config.toml
crop_scale_min = 0.5
encoder_head_dim = 32
encoder_parallel_block = false
residual_init = "none"
lr = 0.011
momentum = 0.95
adamw_lr_other_params = 0.003
Rows from block 7 of the image encoder, named by matrix and row number. Each number is 128 + 24 x the weight over its row's rms, rounded and kept within 0 to 255. All counts start at 0. After the name is the row's rms in percent of the matrix's.
# convs0: expand pointwise conv (encoder.blocks.7.convs.0.weight, 768x192x1x1), inputs 0-191
convs0.541 091 [145 129 118 135 116 106 148 126 170 133 131 125 105 142 159 111  87 143  95 135 133 162 135 136 132 121 132 110 103 141  88 106 109  97 105 146 101  87 144 131 137 128 175  85 149 145 106 166  98 110 149 155 121 132 149 128 114  95 100 129 176  78 141  88 133 139 107 145 133 119 141 101 179 164 104 142  86  99 145 127 127 105 168 129 153 127 107 124 111 130  86  99 125 117 127 114 106 129 144 127 154 120 126 109 156 122 124 101 141 158 126 172 139 151 104 143 135 155 118 127 125 127 149 138 112  79 100  94  89 128 139 159 137 161 141 168 116 120 152 135 111 134 150 192 154 124 132 137 143 114 101 119 102  91 160 158  97 131 107 148 123 127 155 112 117 110 143 105 111 143  68 178 178 144 113 110  99  83 141 107 110 114 165 104 141 150 169 163  98 179 123 149]
convs0.542 080 [154 130 185 122 157 118 149 162 147 166 125 117 113 137 166 168 158  74 152 163 111 131 164  99 133 140 144 173 119 116 136 137 136 121 110 107  83 149 178 161 142 102 137 124 116 115 111 129 160 125 122 143 102 128 125 131 131 141 141 151 112 136 131 162 114 144 116 139 122 153 138  90  91 143 149 100 152 127 140 119 171 133 106 101 148 145 148 109 135 136 162 145 103 143 142 126  86 117 123 110  76 120 112 147  98 146 121 117 116 167 143 118 121 115 120  96 145 157 168 106  99  61 137 131 103 171 132 107 136 145 126 154 149 167 119 157 121 160  97 135 166 153 117 104 156 193 125 174 137 143 165 101 108 195 126 123 149 144 160 153 123 150 136 152 133 129 170 134 120 143 118 150 117 127 125 129 166 164 136 115 130 119 159  98 183  93 107 120 112 123 120 119]
convs0.543 090 [105 152 165 114  96 110 145  73  87 125 153 141 129 136 165 121 155  91 133 124 137 162 128 128 128 125 177 121  83 113 142 146 116 115 153 112 125 162  80 133 123 136 105 112 107 146  95 116 177 114 154 117 147 130 129 152 126 132 123 155  94 128 134 157 133 122 141 133 109 125 162 124 122 125 115 165 167 146 135 161 151 120 151  93  93 121  90 119 126 123 128 113 168 139 163 149 169 132 125 200 156 125 154 150 136 149 124 166 138 101 101 155 131 112 150 118 147 134 107  76 145 169  80 158 109 129  98 108 153 133 110 102  94 118 143 162 138 105 134 128  97 128 101 173 103 120 109 142 144 151  73 130 151 142 109 151 100  97 112 101 147 176  98 116 116 122 186 168 124 108 140 132 123  71 113 141 147 137 108 129 113 119 115 100 151 116 127 103  90 103 132 123]
convs0.544 092 [137 129 156 122  85 132 122 129 131 145 119 135 110  70 137 119 198 118 122 166 132 144 119 127  98 118 117 136 129 118 115 147 150  93 127 117 112 104 131 109 109 119 123 141 100 129 140 111 162 178 114 121 118 118 147 128 154 146 125 109 129 116 139 132 122 110 126 109 135 175 115 123 115 121 112 114 127 121 143 119 141 139 200 141 162 135 125 103  81 105 165 117  67 119 137 120  98 108 113  98 109 116 119 131 125  68  91 108 130 101 137 164 154 144 150 139 106 103  82 134 134 105 114  81 111 122 131 124 116 135  98 118  60 152 122 144 123 132 147 176  98 175 120  97 150 149 165 129  81 103  98  65 133 114 105 135 131 144 138 133 147 124 120 156 118 163 107 125 135 104 105 119 165 127 129 181 149  64 102  86 139 136 137 146  94 152 136 129 119 172 146  98]
convs0.545 106 [146 135 146 138  96 162  85  85 170 113 120 116 120 102  93 148 111 115 164 128 162 140 123 105 147 167 153 108  82  80 101 106  99  76 126  97 170 153 134 175 120 149 145 144 131 118  96 142 111 133 150 111 178 116 160 100 144 115 115  94 130  71 140 163 155 114 100 133 137  87 145  86 104 129 117 129 115 116 163 136 120 130 132 141 126 122 132 111 128 133 149 156 150  89 109 107 124 119 130 116 110 129 152 112 103 134 145 188 143 154 128 112  81 128 120 135 124 108 174 132 132 117 125 138 102 123 126 165 116 129 102 132 134 139  84 115 143 105 115 109 160 129 149 126 122 177 139  95 130 123 181 159 117  92 105 159  93 121 150 129 139 118 120 121 112 136 118 125  92 112 116 133 127 130 121 153  93 117 121 210 160  96 111 155 133 154  94 123 131 143 177 138]
convs0.546 090 [119 128  93 120 140 142 146  99 155 173 141 154 135  79 145 112 150 131 116 162 161 123 115 156 109 124 156 130 163 121 112 119 131 142 139 109 138 118 107 132  87 105 157 115 146 154 130 130 154 114 116 137 156 109 136 106 127 145 132 148  97 183 132 154 117 130 144  62 143  99 117 150 149 147  97  87 111  96  92 194  83 200  87 115 145 138  93 135 132 140 117 110 133 156 126 133 133 108 147 116  94 122 153 150 143 169 108 133 141 170 115 142 118 116 155 128 106 101 116 156 161 115 161 139 132 107 112 128  97 162 113 117 127 114 134 110  92 134 136 185 106 123 123 131 130 153 114 149  65 127 107 142 107 125 122 126 129 123 101  97  92 106 114 110 158 160  94 100 142 112 124 156  85 115 127 149 115 118 165 162 156 156 138 113 123 170 173  94 154 150 117 148]
convs0.547 075 [115 117 103 163 138 115 134 151 120 157 145 141 132 133 132 132 121 148 160  72 103 128 140 104 146 105 117 126 147 113 148 116  94 144  83 122  86 136  96 112 156 146 152  98 155 150  93 120 130 136 132 112 114 173 120  86  99 166 151 146  93 147 138 159 147 151 132 126 122 122 126 121 109  87 122 162 154 153 123 107 106 130 132 151 148 113  98  94 137 142 105 141 126 162 145 168 120 171 206 114 109 124 121 117 110 148 156 133 121 138 141  70 137 137 147 141 170 118 128 142 127 121 120  87  84 157 164 127 121 131 154 141 100 162 134 149  86 102 104 125 183 135 108 147  93 102 118 128 148 142 161 136 142 125 173  92 120 150 172 124 134 126 115 143 129 141 129  35 102 102 120 138 178 118 112 162 118 114 127 147 121 137 136 143 150 174 142 133 134 154 148 139]
convs0.548 103 [164 165 139 108  96 119  92 126 155 160 141  65 107 140 190 133 124 177 125 146 103 132 171 132 111 161 151  97 158 123 104 126 141 145  94 127 117 154 139 141 116 132 148 172 104 139 114 128 113 145 133 101 126 115 166 151  96 124 102 113 110 156  98 131 133 111 114 100 172 168 128 110  89 149  92 126 120 134 153 105 138 151 139 133 139 152 115 138 146 173  98 123 114 168 106 130  72 112 120 118 143 150 176 136 122 110 135 165 136 144 159 108 114 112 141 122 140 143 160 143 107 156 169 150 142  89  93 151 102 164 146  95 119 143 158 128  88  98 146 126  96 111 145 101 131 172 147 114 153 138 140 127 154 149 157 102 173 162 138 138  97 138 130 131 129 126 135 180 138 126 139 102 136 122 153 110  69 139 135 103 143 128  74 137 175 118 137 130 100 124 131 118]
convs0.549 156 [116  94  99 142 137 163 127 159 152 136 120 139 124 104 113 126 149 105 122 119 137 155  76 117 161 110 144 116 162 138 143 125 114 166 104 126  98 143 136  84 115 120 200 152  96 100 145 141 134 141 152 142 118 109 169 120 129 106 124 100 115 137 131  65 121 100  98 127 127 119 136 141 123 127  91 118 122  96 141 164  88 125 126 164 137 129 119 120 129 190  89 105 115 108 122 104 149 173 134 140 156 127 131 118 122 111 120 109 129 153 143 146  90 136 107 118 112 126 104 120 105 126 121 114 128 137 148 134 107 168 133 103 145 159 182 144 103 130 151 171 120  84 136 104 104 135 124 101 140 113 124 159 127 120 150 113 101 164  57  99 168  93 150  76  94 120 128 124 136 151 138 120 103 101  93 121 125  89 139 156 147 171 182 153 132 126 132 111 107 187 155 122]
convs0.550 080 [151 114 126 118 121 104 107 132 139  90 136 154 173 128 139 122 176 108 164 123 113  96 136 135 106 123 117 138 127 144 117 129 122  79 161  95 121 146 124 105 142 135 127 109 153 161 107 120 139 150 153  95 151 140 105 110 140 134 128 141 135 111 115 149 142  88 140 132 114 141 108 106 116 151 136 102 139  80 119 124 148 120 129 115 121 143 112  95 135 121 113 100 127 139 182 145 122  94 151  78 176  92  90 110 154  86  95 145  92 143 136 111 172 112 132  94 108 142 107 187 128 157 132 131 132 162 125 134 135 108  99 112 132 139 119 122 117  79 164 133 138 128 128 126 125  85  92  74 132  79 142 113 144 138 137 164 111 103  98 126 152 149 129 152 109 115 116 132  95 170 144 118 113  92 102 120  86  84  99 155  95 181  93 151 145  85 140 135 150 198 138 113]
convs0.551 120 [ 76 155 136 137 119 107 115 113 158 141 125 131 171  89 114 159 128 146  96 143 148 137 132 111  72 118 184 162 104 105  87 137 148 138 121  98 146 109  88 112 113 160  99 115 176 126 139 159 171 131 132 123 122 170  97 142 132 109 145 114 141 128 132 159 135 154 131 119 149 137 125 119 118 125 162 121 149 143 160 155 150  84 115  89 129 142  90 123 114 137 115 124 112 103 159 138 139  87 162  86 127 122 113  89 104  88 145 125 153 110 146 145 165 119 178 169 180 132  97 163 120 110 145 120 109 103 174 134 161  98 146 116 142 103 130 107 139 165 118 113 134 173 111 145 131 131 131 103 157 154 120 101 105 126 105  70 124 172 116 123  99 153 147 105 134 147 128  85 154 109 142 147 124 119 113 129 125 113 123 163 102 133 123 165 117 149 113  92  99 169 155 130]
convs0.552 100 [154 108 112 130 126 126 104 123 124 122 156 104 148 100 114 144 131 103 136 134 141 132 121 155 124 180  98 133 128 109  98 112 114 108 119 154 120 150 139 127 140 100 106 160  88  87 125 135 125 142 108  98 129 119 147 122 132 172 162 116 137 153  89  74  90  96 186 153 139 115 124  95 147 133 135 123 163 127 125 127 123 171 125 169 128  92 138 145 169  96  74 141 110 101 145 139 139 141 113 176 102 134 114 108 133 159 195 159 120 112  99 137 124 171 116 136 145 155 130 124  75 163 139 123 140 183 110 126 159 114 117 107 101  98 128 165 114 143 146 133 131 134  98  92 123 153 110 108 129 107 114 129 132 149 144 137 145 122 126  93 122 177 116 113 148 118 156 202 160 125 116 132 109 191 162 148 130 118 146 174 108 119 110 156 113 128 144 144 110 152  99 149]
convs0.553 083 [124 130 121 177 133 104 124 122  97 158 114 113 144 142 104 144 109 134 139 130 122 111 151 139 159 105 112 161 113 144  89  74 123  95  94 137 124 124 145 136 160 123 125 117 105 135 164 156 117 101 138  99 120 147 102 119  87 108 110 111 169 132  94 119 121 141 134 154 145 123 151 120 128 126 135 151 127 109 151 118 144 150 191 164 100 119 115 109 140 172 109 116 102 105 140 131 100 120  64 104 164 118 131 190 152 141 124 107 133  98  99  98 136 112 111 138 127 140  88 113 148 163 104 160 173 156 156 111  91 114 119 135 153  90 137 115 122 120 136  72 137 113 119 157 113 180 146 127  74 132 125 137 150 100 141 127 148 167  98  96 156 118 125 102 203 101 168 107 105  95 118 122 112  97 107 153 116 151 133 112 142 117 144 143  78 124 114 135 136 112 118 164]
convs0.554 095 [133 124 180 171 108 115 120  74 143 132 111  61 122 143 153 131  96  94 132 114 147 144 116 155 112 139  97 140 172 111 154 128 134 100  86 181  92 117  86 133  80 136  87 134 134 134 165 117 150 127 101 159 182 132 152 123 124 108 142 106 147 113 146 137 133 145 143 135 121 125 126 127  93 147 113  97 103 136 122 147  92 118 119 119  97 117 120 129 162  96 136 139 158 132 112 104 131 155 174 122 141  86 134 176 111 112  90 178 148  99 154 130 157 177 105 121 131 100  77 137  97 140 146 122 115 149 114 132 120 161 112 114 118 135 130 156 126 166 119 152 136 125 121 116 145 158 165 116 134  77 151  98 120 132 130 172 104  88 131  98 154 128 121 146 142 139 128 137 131 169 162 108 153 118 108 137 137 182 131 127 160 151  76 139 130 149 108 140 148 131 141 114]
convs0.555 112 [128 131 113 108 167  82 125 150 113 125  96 115 102 106  98  98 149 126 138 114 145 106 124 105 103  85 148  76 140 117 105 136  92 140 117  88 169 133 111 126 150 114 123 122 125 112 139 127 165 117 150 153 128 143 150 114 129 169  95 165 130 132  98 125 188  72 128 118 166 163 141 141 143 143 154 115 122 109 141 146 106 119 149  95 110 126 147 139 147 163 133 106 121 142 129 176 105 176 104 105  93 160 109 129 165 172 144 155 112 156 113  85 157 131 149 153 136 105 138 104 129 130 132 130 109 100 144 154 109 148 122 145 106 139 141  92 144 147 159  93 111 113 106 145 143  67 152 100 131 135 149 116 144 145  98 136 144 141 134 134 126  76  99 155 100 157 110  95 163 123 128 112  85 125  80 128 132 116 114 109  98 163  76 139 177  94 127 149 100 153 133 128]
convs0.556 109 [127 131 146 177  60 123  86 131 150 114 122 124 125 107 118 104 141 120 158 125  99 135 167 129 111  92 114 123 131 107 140 109 147 150  69 142 127 143  81 130 112 132  98 122 169 129 134 117 105  71 188 145 110 119 128 132 109 108 162 108 141 130 110 121 149 129 132 104 176 136  90 106 115 116 124 114 118 128 137 120 139 129 113 137 137 106 100 150 158 147 154 122 142 133  86 150  88 140 122  86 172 127 143 134 135 116 106 112 124  98 131 135 121  78 131 149 153 144 120 142 160 110 112 136 147 128 148 193 103 135 126 142 119 109 127 120 127 114 143 150  87 117 119 187 119 162 101 124 106 183 116 197 116  91 142 170  89 163 120 113 135 117  79 161 118 137 132  79 105 143 143 146 151  83 112 101 138 145 117 121 125 124 113 127 106  87 119 119 101  89 133 127]
convs0.557 080 [165 171 162 125 128 139 168  87 140 141 125  85 131 115 152 143 110 137 127 123 161 144 145 153 112  98 129 153 133 155 132 132 175 117 145 132 141 131 106 134 176 126 102 126 177 134 128  51  93 119 155  69 138 119 140 129 120 162 135 125 103 160  96 123 117 145 149 177 168 113 131  91 124 107 131 163 153 140 122 130 148 142 104 103 140 144 100 142 149 109  79  89 137  91 139 112 104 138 125 141  96 127  87 135 129 123 114 128 148 114 117 153  97  99 164 154 150  99 151 159 112 152 172  92 102 158 143 156 130 106  86 160 134 157  97  99 136 120 158 119 128 105 142 147 138 106 178 117  92 106  99 137 120 112 167 142 152 119 100 134 166  99 136  81  96  92 134 133 170 143 121 128 121 135 121 143 156 133 146 155 107 156 136 117 119 130 113 143 126  94 120 159]