From a checkpoint of a small contrastive image-text model: encoder arch coatnet.
Rows from block 12 of the image encoder, named by matrix and row number. Rows with one number belong to one neuron. Each number is 500 + 50 x the weight over its row's rms, rounded and kept within 0 to 999. All counts start at 0. Numbers have three digits each.
# fc1: MLP up (encoder.blocks.12.mlp.fc1.weight, 1536x384), inputs 256-383
# fc2: MLP down (encoder.blocks.12.mlp.fc2.weight, 384x1536, transposed), outputs 256-383
fc1.1016:544553504489534483407449539433450511406493448444523481537460494504401568493475585408414483520531527508429550528490552512509461460596408471544481598492538475478452543491418519490516514473511528509574553489526576462555489476471633463452448471552519537412445546533583536525470534488481526533473588551438566473549486487480591470492515499537442509444560509525531474474500556562455507411441
fc2.1016:549480521531508541480544501531578510467490529565548483548514528491539498482435484519511426428466446445414451510577487487456467580417435439497509467575459565527491356499536538502515508472441480524493482516520502516431479436491459507533487468507472414494525499483500512496562590401486596556552453534561471479450496541471527483582572402475466532594460547489633506481510461515458459558510
fc1.1017:520583575547576517473442458519575375509514560445528501459502559423570554456392515439510495457450580459594486572483462437478490472541500436438571483490407483462552521407439576502554527461540488514520528448442523553493610497494461515488535465513499526544453403549597508384543438491399437524464504538531542455491558433481599584479569475514586447442535421437489508564522529511416501464478
fc2.1017:454464425459477540456532471544570610416458443587679540430530525627480517508558472537483501413380426404478471556560562444609446465452433503588530457402523447552486435448483537457527528498505477482531574578602541511559525486432489522480511536527465394516457464574482446515538519490557567444509560553453443519557526451543573562503465447523535535588463568517570440521510448535530552520529
fc1.1018:465579505389415430511434600439511604490508436497491455473458478560509572463488408532459584503467456531517491477432490569513482508553530481579481499420452428496506516440514485598583496406514531485532485483542528403488552463607433399544472437488516492506555467437529531445503463515525525495444427526489505519480373494505521413438515510435566502559492530583537407457572476472456546503495
fc2.1018:515488531606408424467524452526402507448372463476509556515481466520510502425490469425557522410530537537584535510485459451494456559573449491455583517543505518509515437501464522518485530489438484386484480485462482540527557474408516364521524526463491467524454490492497583521464447599505481368516527458576525484464493495595481614521441433506496440509581456456567438514548543468545505566444
fc1.1019:521506459473503509409663485502454505456519519435410483439506439471446547483441468485522506465550458477431526521565491465602539480527537403420405545562472506510456511420538553492450485596499513459482487501440485484544513463523622468491498429529461602406516572526524451433569534429496536484507619501470450468413519511451576554561463530512500519426584412523525596549488452421594421496461
fc2.1019:516448494553426510507488530464645544468528459511498527569535557505451464561557514467500490517521487454470486511522501560410471526551476499527475452456543495556523411496492457476508458408488513599461445480468444461470609528512474567574465525505505405564496500496525546534487512516470519601510405608530457456524519512540400541407518429423484555510375499509554459381531496513380581494520
fc1.1020:565572445444494558470485481534563591525597466490533520444502528517539446494532498518456453449367497497493477498513559412490580490496506495406534534423494459534552452455516502476547539467481507498423595528565438504508524520490333444536544534485464567517509554508482502471604562538494592517459504556516454546555434570530469412510538519429495531485529526419446510436455598500524565523569
fc2.1020:476521481579627527527532571478443445418530503630427514415454447448441505516492460484531473488577487562498523509541492486512502497496538458545495480462547509506545517504497451454496451554521471466534445455484553582568487501464527521576466506530518570525536517522523516539464365471504419532530518457549528470530466376423486625511427528617463399501492545446531479524470461474456563474508
fc1.1021:476595483433574525393530504525463527514536508471488585542441526472408617378485535396500509450511473503491485477448580475573444483532604527520499483574564376545519404463508458526461478451587445424520467536527467410565522566541578596477480451495661507502541590430538484523471465533438475512559495440502597457412431514402427466427507505435470631557538471548512478553558476413508585439465
fc2.1021:458508474549537548498443535570505485528511514524515474458472545511537437524501523487453571501594462471559551505473488542480457555561647582509452522419470515545523537470466477584580453506554539531481548468465541531535528466488462439529479353477502534531473411492427532509489478546409590481585570635543588558535476482439535468434473546336502524490532481442528559515498502464566516487384
fc1.1022:517595519500469538464460490552545559513505444475508549475473479484477482473469523560474470456502496596558519496477475522429498470529515425481408579496433487528532481457360438496580452624505489476490463476487548491509573553525540412370536535551554553451549528462454452554457569498480487441583509549560455512484498584620562511499601535573523446476593552505470615443551494580485506507478
fc2.1022:507488482547453508473477432526420423512606540514499485513538485514495502594520484454541567493515481540456357502516524597542562599522537534547534513480584501549511515466487569411514584506542484529499525592422517570586445526444461540524485501438493477493490441417591560523447493453438459476484554544505510507401543538455513528399483522448487449587420468504573511502456514522626523463476
fc1.1023:521490532555420555471573584517433647529452530557425460437619463489583509384557547542487510499503524550515476506574515604441499428549570501504491512525488509458454494506434578507525507451384519448517524421443508478526533530531615500489448451480406473471522552518493486565467436569485509456530488475519496565511480477571491518495491597490379443461487549445484449369502554591548611497518
fc2.1023:520491474495465488584452499523486421541467454518472561505447451506507561436450543480471509440469411595480528475464487505620473620373446410496492587469489630480501483488583574380546448595519557510511469469435476532503461482513464494530529629485545476495594550499486490458535540523431558512517532402460577540443517555464485504569583403538499538512419542599557529531435505442510541571392
fc1.1024:477522527472494449467460472530472436444493477524527552525446498472456437505460527509454513422441495447542441498476548449463514553484572525513480509569462463539484543477499502442473553511487493610442432454497593617520467496465437566521474476535511505502409406535492409432496563570543533492431497502506503432460474521405442504480555514508567580547445467461556617553480502464448480539389
fc2.1024:519501431408487551535459548474532600570486481574543473472549564501498432552547540429485551507471581526466511526503528526494443476456573380495547476542468582465580513484525466530493566438513513414476547372556489475518595557513564422584447573514436580471480487488582591408479424435466469619499445451431468524539527539569607539540457383523437491454489626531542490447501538452594476524566
fc1.1025:428524460492640442510538444575588548516527521470458509530541589474454453587557544511497489465491498537623520432504557477482491478620512453515500506514482479562528446525534615496426501475500523426514428525530482530488517430518483524539521483526483482492437483582555531491546466562451495468455487534524473487559527479458487435417529526426499482510545397513546499446447424517471391491482
fc2.1025:503510475465425522534503485557466435478590421494500495498472455361452524455454472491539453545613485458458492620547510582525485501499490533558542498477588506479502539444588450520515511512474514492523420465526471494562485408430498496538492577548567584437414602518491492462502591464492399502491557459513522523547430507480465525492462626567491518593589541556579451418514453584462577574545
fc1.1026:632533521623581460576565503581532552455478492486560553498463520538476517501496552616505467458497490500650447459497526505452528477472452447462475521524454519472543525457551537465548521464584496500481481489569538595517534450453445600461549549538356426588455489500503518524514488525459566542491436509510423493499432481505484422575589602548480532471517381428530541439580560552566513423492
fc2.1026:498421410404485539493522554486532563582572414534442395507513462403530492522502507457528511553420556494456434525448539546581551489492501499539529541488502474460477529501517467452485480537431544477505477516440510390428480525539556465465497496546545543482551557456448305537577592513480414538416549546520516531638554526498525569436428382496611489464518581548455569438554520532440455560445
fc1.1027:475545480546453538566495538451599531570480480485441501498524531523501491489496521476523534565513393530458469412537415545534538500540515531482572512502521483433487410521463478335627445506495543536509533432525516438498412471599476495537498475443469605521483504512463383498491496561501488546468479446491451451496518550459499428577532462539589523511556447538490608528453553461438495483507
fc2.1027:436508494414474590491458472457483481494525463512455462467453573568462479501532523478475470527586648475527530510449589493475520602536505466567552524537493566473506475492388458634481495555516528451574530482480498508498579528437530451539490548575423486477443512566539576555529483625540494466428453540587417495557489452618447530459432489529524456543536465424472497542516434515496518481424
fc1.1028:535442411493590535496482442538534494507482491472470399604635504463484556505453498497512451491612521451588471570493526561487496399494476443461501445402528536536539517421479511488467484454507483500495420399434586527564422373547489432421554461547487454458467548450471542543490485528487529529426481490453450495509444493550493455518447520507512527567558542455470523474470466571554503568536
fc2.1028:500502526527454548389439557413387457616484572511545580507511500529490461506540454558474455412539506445380593425487522502563520577525490500529495471568438524482451585432453415529479492624502501415493551533501543463520532555559523531532534548490537490542565497572411500542497498526514482464511602492493453544505532502497516478552516564440415556571544538588541441538553532522577538606465
fc1.1029:451553526493581510496550529507534485460548423445463414462479494531532566427515472467430441426590550473575468442583591558441608506527412466456524379440427548543556417433539478524432479497443549540481524427497579448509503506525591452478528408543474569455513570585354542473544453531508456396493496525554457508412474456512411478513618522431499517570471453424411503540455522522595521535483
fc2.1029:521467491529422479557459523482522503446516538545476515508518554418482470540521490423460493531462569454510456486489456492491515593483514502442428535512489470411443479566472517498579506540570464467512495631536511572546529493479513482485501565538509479427486440512574428561504518558450498498507454428443568463536474443585502543491498534501548500513570547408515511494468459436437493474527
fc1.1030:402479457493569471486493547582456522544548545510512507515529446526474463565463545432505529444465514511500579589508547504451521437520465492466425453498476438414410518455527445555535625488538514531524543445400503591532421525516528445461556483500580523519551549471514492512531486530552556562494487509459433479535582507449471557482420452499362552535527440513539455483456470556654560550489
fc2.1030:425553540491497574552536536469531538584463564539462447544400619511473418520550519497529483494512476481607445385469511448513523553484523468514558541462537422466505508503448537465475439478522461460462488418549585377544521484529504472503448445601442569498592547408577506524593514622475428517507537454436485430466491527492487502488465459597479484555493520470382521531556448595502495522472
fc1.1031:454519462488515514448483437468480527518461570513492555484487471456507457422549526532562448467548443468560582459434502503558546472478474487529526469454493486414385452538452499506483449474454574474560348472454515459504475542479494496533520600453538428479504421517576542463456523519623525505395447493483466527554461598522439504534548522446403467387434491429514595486530494532450516505487
fc2.1031:541547463488458515430499541567451505558450488505516474498472532493608543587480479465483544450545517464485464500574480535447365547420479455499521542538453553561453575437491508478469544455481484520447544438625487545479515399496492471474418427500543448520476472454483495498512572533449499506476412519591535420382494473535508541419366501564492524422619513495493419580472541487511386437518
fc1.1032:469467513567569459509404545371567411500546492551471494531605478547525471479539436593526446510526498597508529612571496551424502524531521471535541473506483448500449525460513515480510512412482470538509547581585522524495539432410553508493447424489510411438520498424604538500455520484520452504498553419467450556561500524491563571443450500577515421471494525538490450463572546467493502459547
fc2.1032:473451502562516523454431497583481525467562487552493447428530459470427449489468400524400593480497553540437574543555449462580445537493532521511433549576524536484450523457428513540533466528480486500457555592406475516523551459578440500467545474518514524444541537553485464533456448430469544502478439515477514459581528470545504461552498473577456508493430519473564498483485547455584530505545
fc1.1033:389511509553522549523467475584451477447514459499492508420567523589603498518528580487549493536539468499502490469502391532468511492496475505497500560422570538585347474548473513469526557567493541625521505485528542540540521552470492538603519522502478547526440445439481535482509523550589436543476514477495456547432438619515557445449530541502474495464488417467524565441499499541551498546555
fc2.1033:540364484490519406514408523423544460464498428400493467491480428407498493513402545479510580528560460532520449519545516540523484473494419532497570393467535521519513510488522540457345543461561473483495441557522440512460524447489521588496367459483575410512485548523477495542492472536442614540515447626480453512566531468473497410506476485448485426536489580534559461546449516465458439538457
fc1.1034:517426465576551419587584536523526498589525512505446580453560505585511432524433521436445581544549530522434561448425488498494557590466530454602442571483431570437509477525480475454521469497523491426458468509492509434496473420439571552488500447477496509458493447483438425458512503514485485544529513453511507532526489523491468515544561575416412509542503488499476508527518420526468414529416
fc2.1034:547555545491430567529446465455502529469561488418484514547512564513549554519459432526531399528463465454528467531473524569457543444506428500480523448432467532400471479499450521500474557454542563553529516591553492588541485485492500581507585502500503545510528449569533496536515475477494574563473600535467587526556528485516482571524424452484670516492442522554544456471496517548538534440558
fc1.1035:596583512575487491516489502436494468561560494538514497510496390513487440441493606427494588627501541470513546437477558522487497476428580546410452552511543487467582492529585536549553492486415512505474444486480496452441502502578521444580455518542563563509499580459560506504500561427520420528519532498559508516445560509634456530522484511452541431535621502512507547419493549623533560517515
fc2.1035:448547553577529543380547530512528552428518536574458582451467534457420470476468400499493540447533501433527425503437510417421445532505475503529494546508535484474424493500463492418529454480446552494522523534503551475513474450481486555489512492460425415561412394614549434534435486510533525465519494479597555501475445542497503515534485428482464502519573554518550497532485495406563594515521
fc1.1036:517444465539502479592415536424479558559476470467450551486336518523576539490469465425494545504507402542458552484484530572459510497359565572523580542472450443547485550475520481573577485437520555545548556424477499465485438520485432613490472530484499476520471494520412374628514450457559521520513445458498413504479468523425487496471469483431463492499512483474492510506465497499542489521439
fc2.1036:404489516482515441454484514507476543470402508391578480503444454527427477481567565482510504432484576438531469489569530538469506472514488533473496464544584536455534511559511501520532482499561568514576437570531497482478501440497508582432549595507568523509500474463528541544484579569412490599581542437537530527556434489484498437520508450511531561526517590528515605492507408518438448510507
fc1.1037:483520575573532561539525487503416523539529473503618583500471469494506503458533478541471535480593464563481465459482599492572474466448489430502443452443356553372536501464560475466465528461509556353441528436459455511543552524484418602482601388370470545502497583516515494507415511557451465585567520462449447515528474473554482509535421435511431557456527468478434545463549468576548557466401
fc2.1037:602544454412466445461419521432494480424431471417353416471546417521465467463440528506595432410487505526515611530465485597450455514473510523472528463554538551492496416565569559463569488443571496521537411566398500487440485484527495525506526467522596577513464512404421507583605496510450472494479376519559510527476459474622517531518509475467442452575491449507507495538507495454445496542452
fc1.1038:433471516465431502516542425531528469523454517447534445481554497594408519486533467416523472483464579516484420475520523475543532456578456435475612545475463523509605456477444544577512440557481444502485436430513520483485366566572433498472487519446496536554499459478493513541533514574509500514472491493525494559513488574476476455555487596481556411522530457570467507518567435473522554459470
fc2.1038:432466586460523499615465442589481493513539455481473551556535455486442402438483515566533563520462473475578525508509448490381452588453477551490490534493477349492467511490422500453546519397565501509569459531487523569568480556496543517461524421591437481475536514574499523447547544556470505502448497497565451510404421443510548525513515556571461478507516545504488531573450469491499542507509
fc1.1039:536565502501553507464479544499479487549458559421460558551506460410491486461521512470506506496539451534522529550488444459567442433444471536413635466474439510540563426454489624570478619496499475484590494503473529503533560510515499497351518550582469392506483535534431520518554526580551478552528474505459532557576502457502461455535464498387421417518514464565512516481449496486523475433532
fc2.1039:478365563497570464498527480498587451479553566593461505498395551521501482577530517585431514489485571509510521594450517468459513597582560439472472478508499447501398527482430439475560482474491671453473529506469497481418534499551585479558555426475630498515516418470473512424496479562435504414466514523417584570507449545497501445515481460484512558443470507454497577482501477530520502525479
fc1.1040:438419539498477525516454488512555522517451520441432566455407459485496602418530500520413442502483371503473478570482474517623465539477514574558605528501561575496474472507477565462525542432535564474440554459496510529522463514508509488550562515522439566468449495504480480504549458486542384436487566470473572505495603541520458578418517445465440519457610513484531582500429500480465466490501
fc2.1040:493441536492578498465520553501560526466567463636498477487582456405535507497430557488470455479468566574516563507501527587554519468398515515473455538445449509574607550444447447500426499569561565487436455573444326498454451512474541444610460485569502494514471493505461477600498494473526614502531491538522564449586467520523493507598531526497541490561524375467442501516571444539553597550510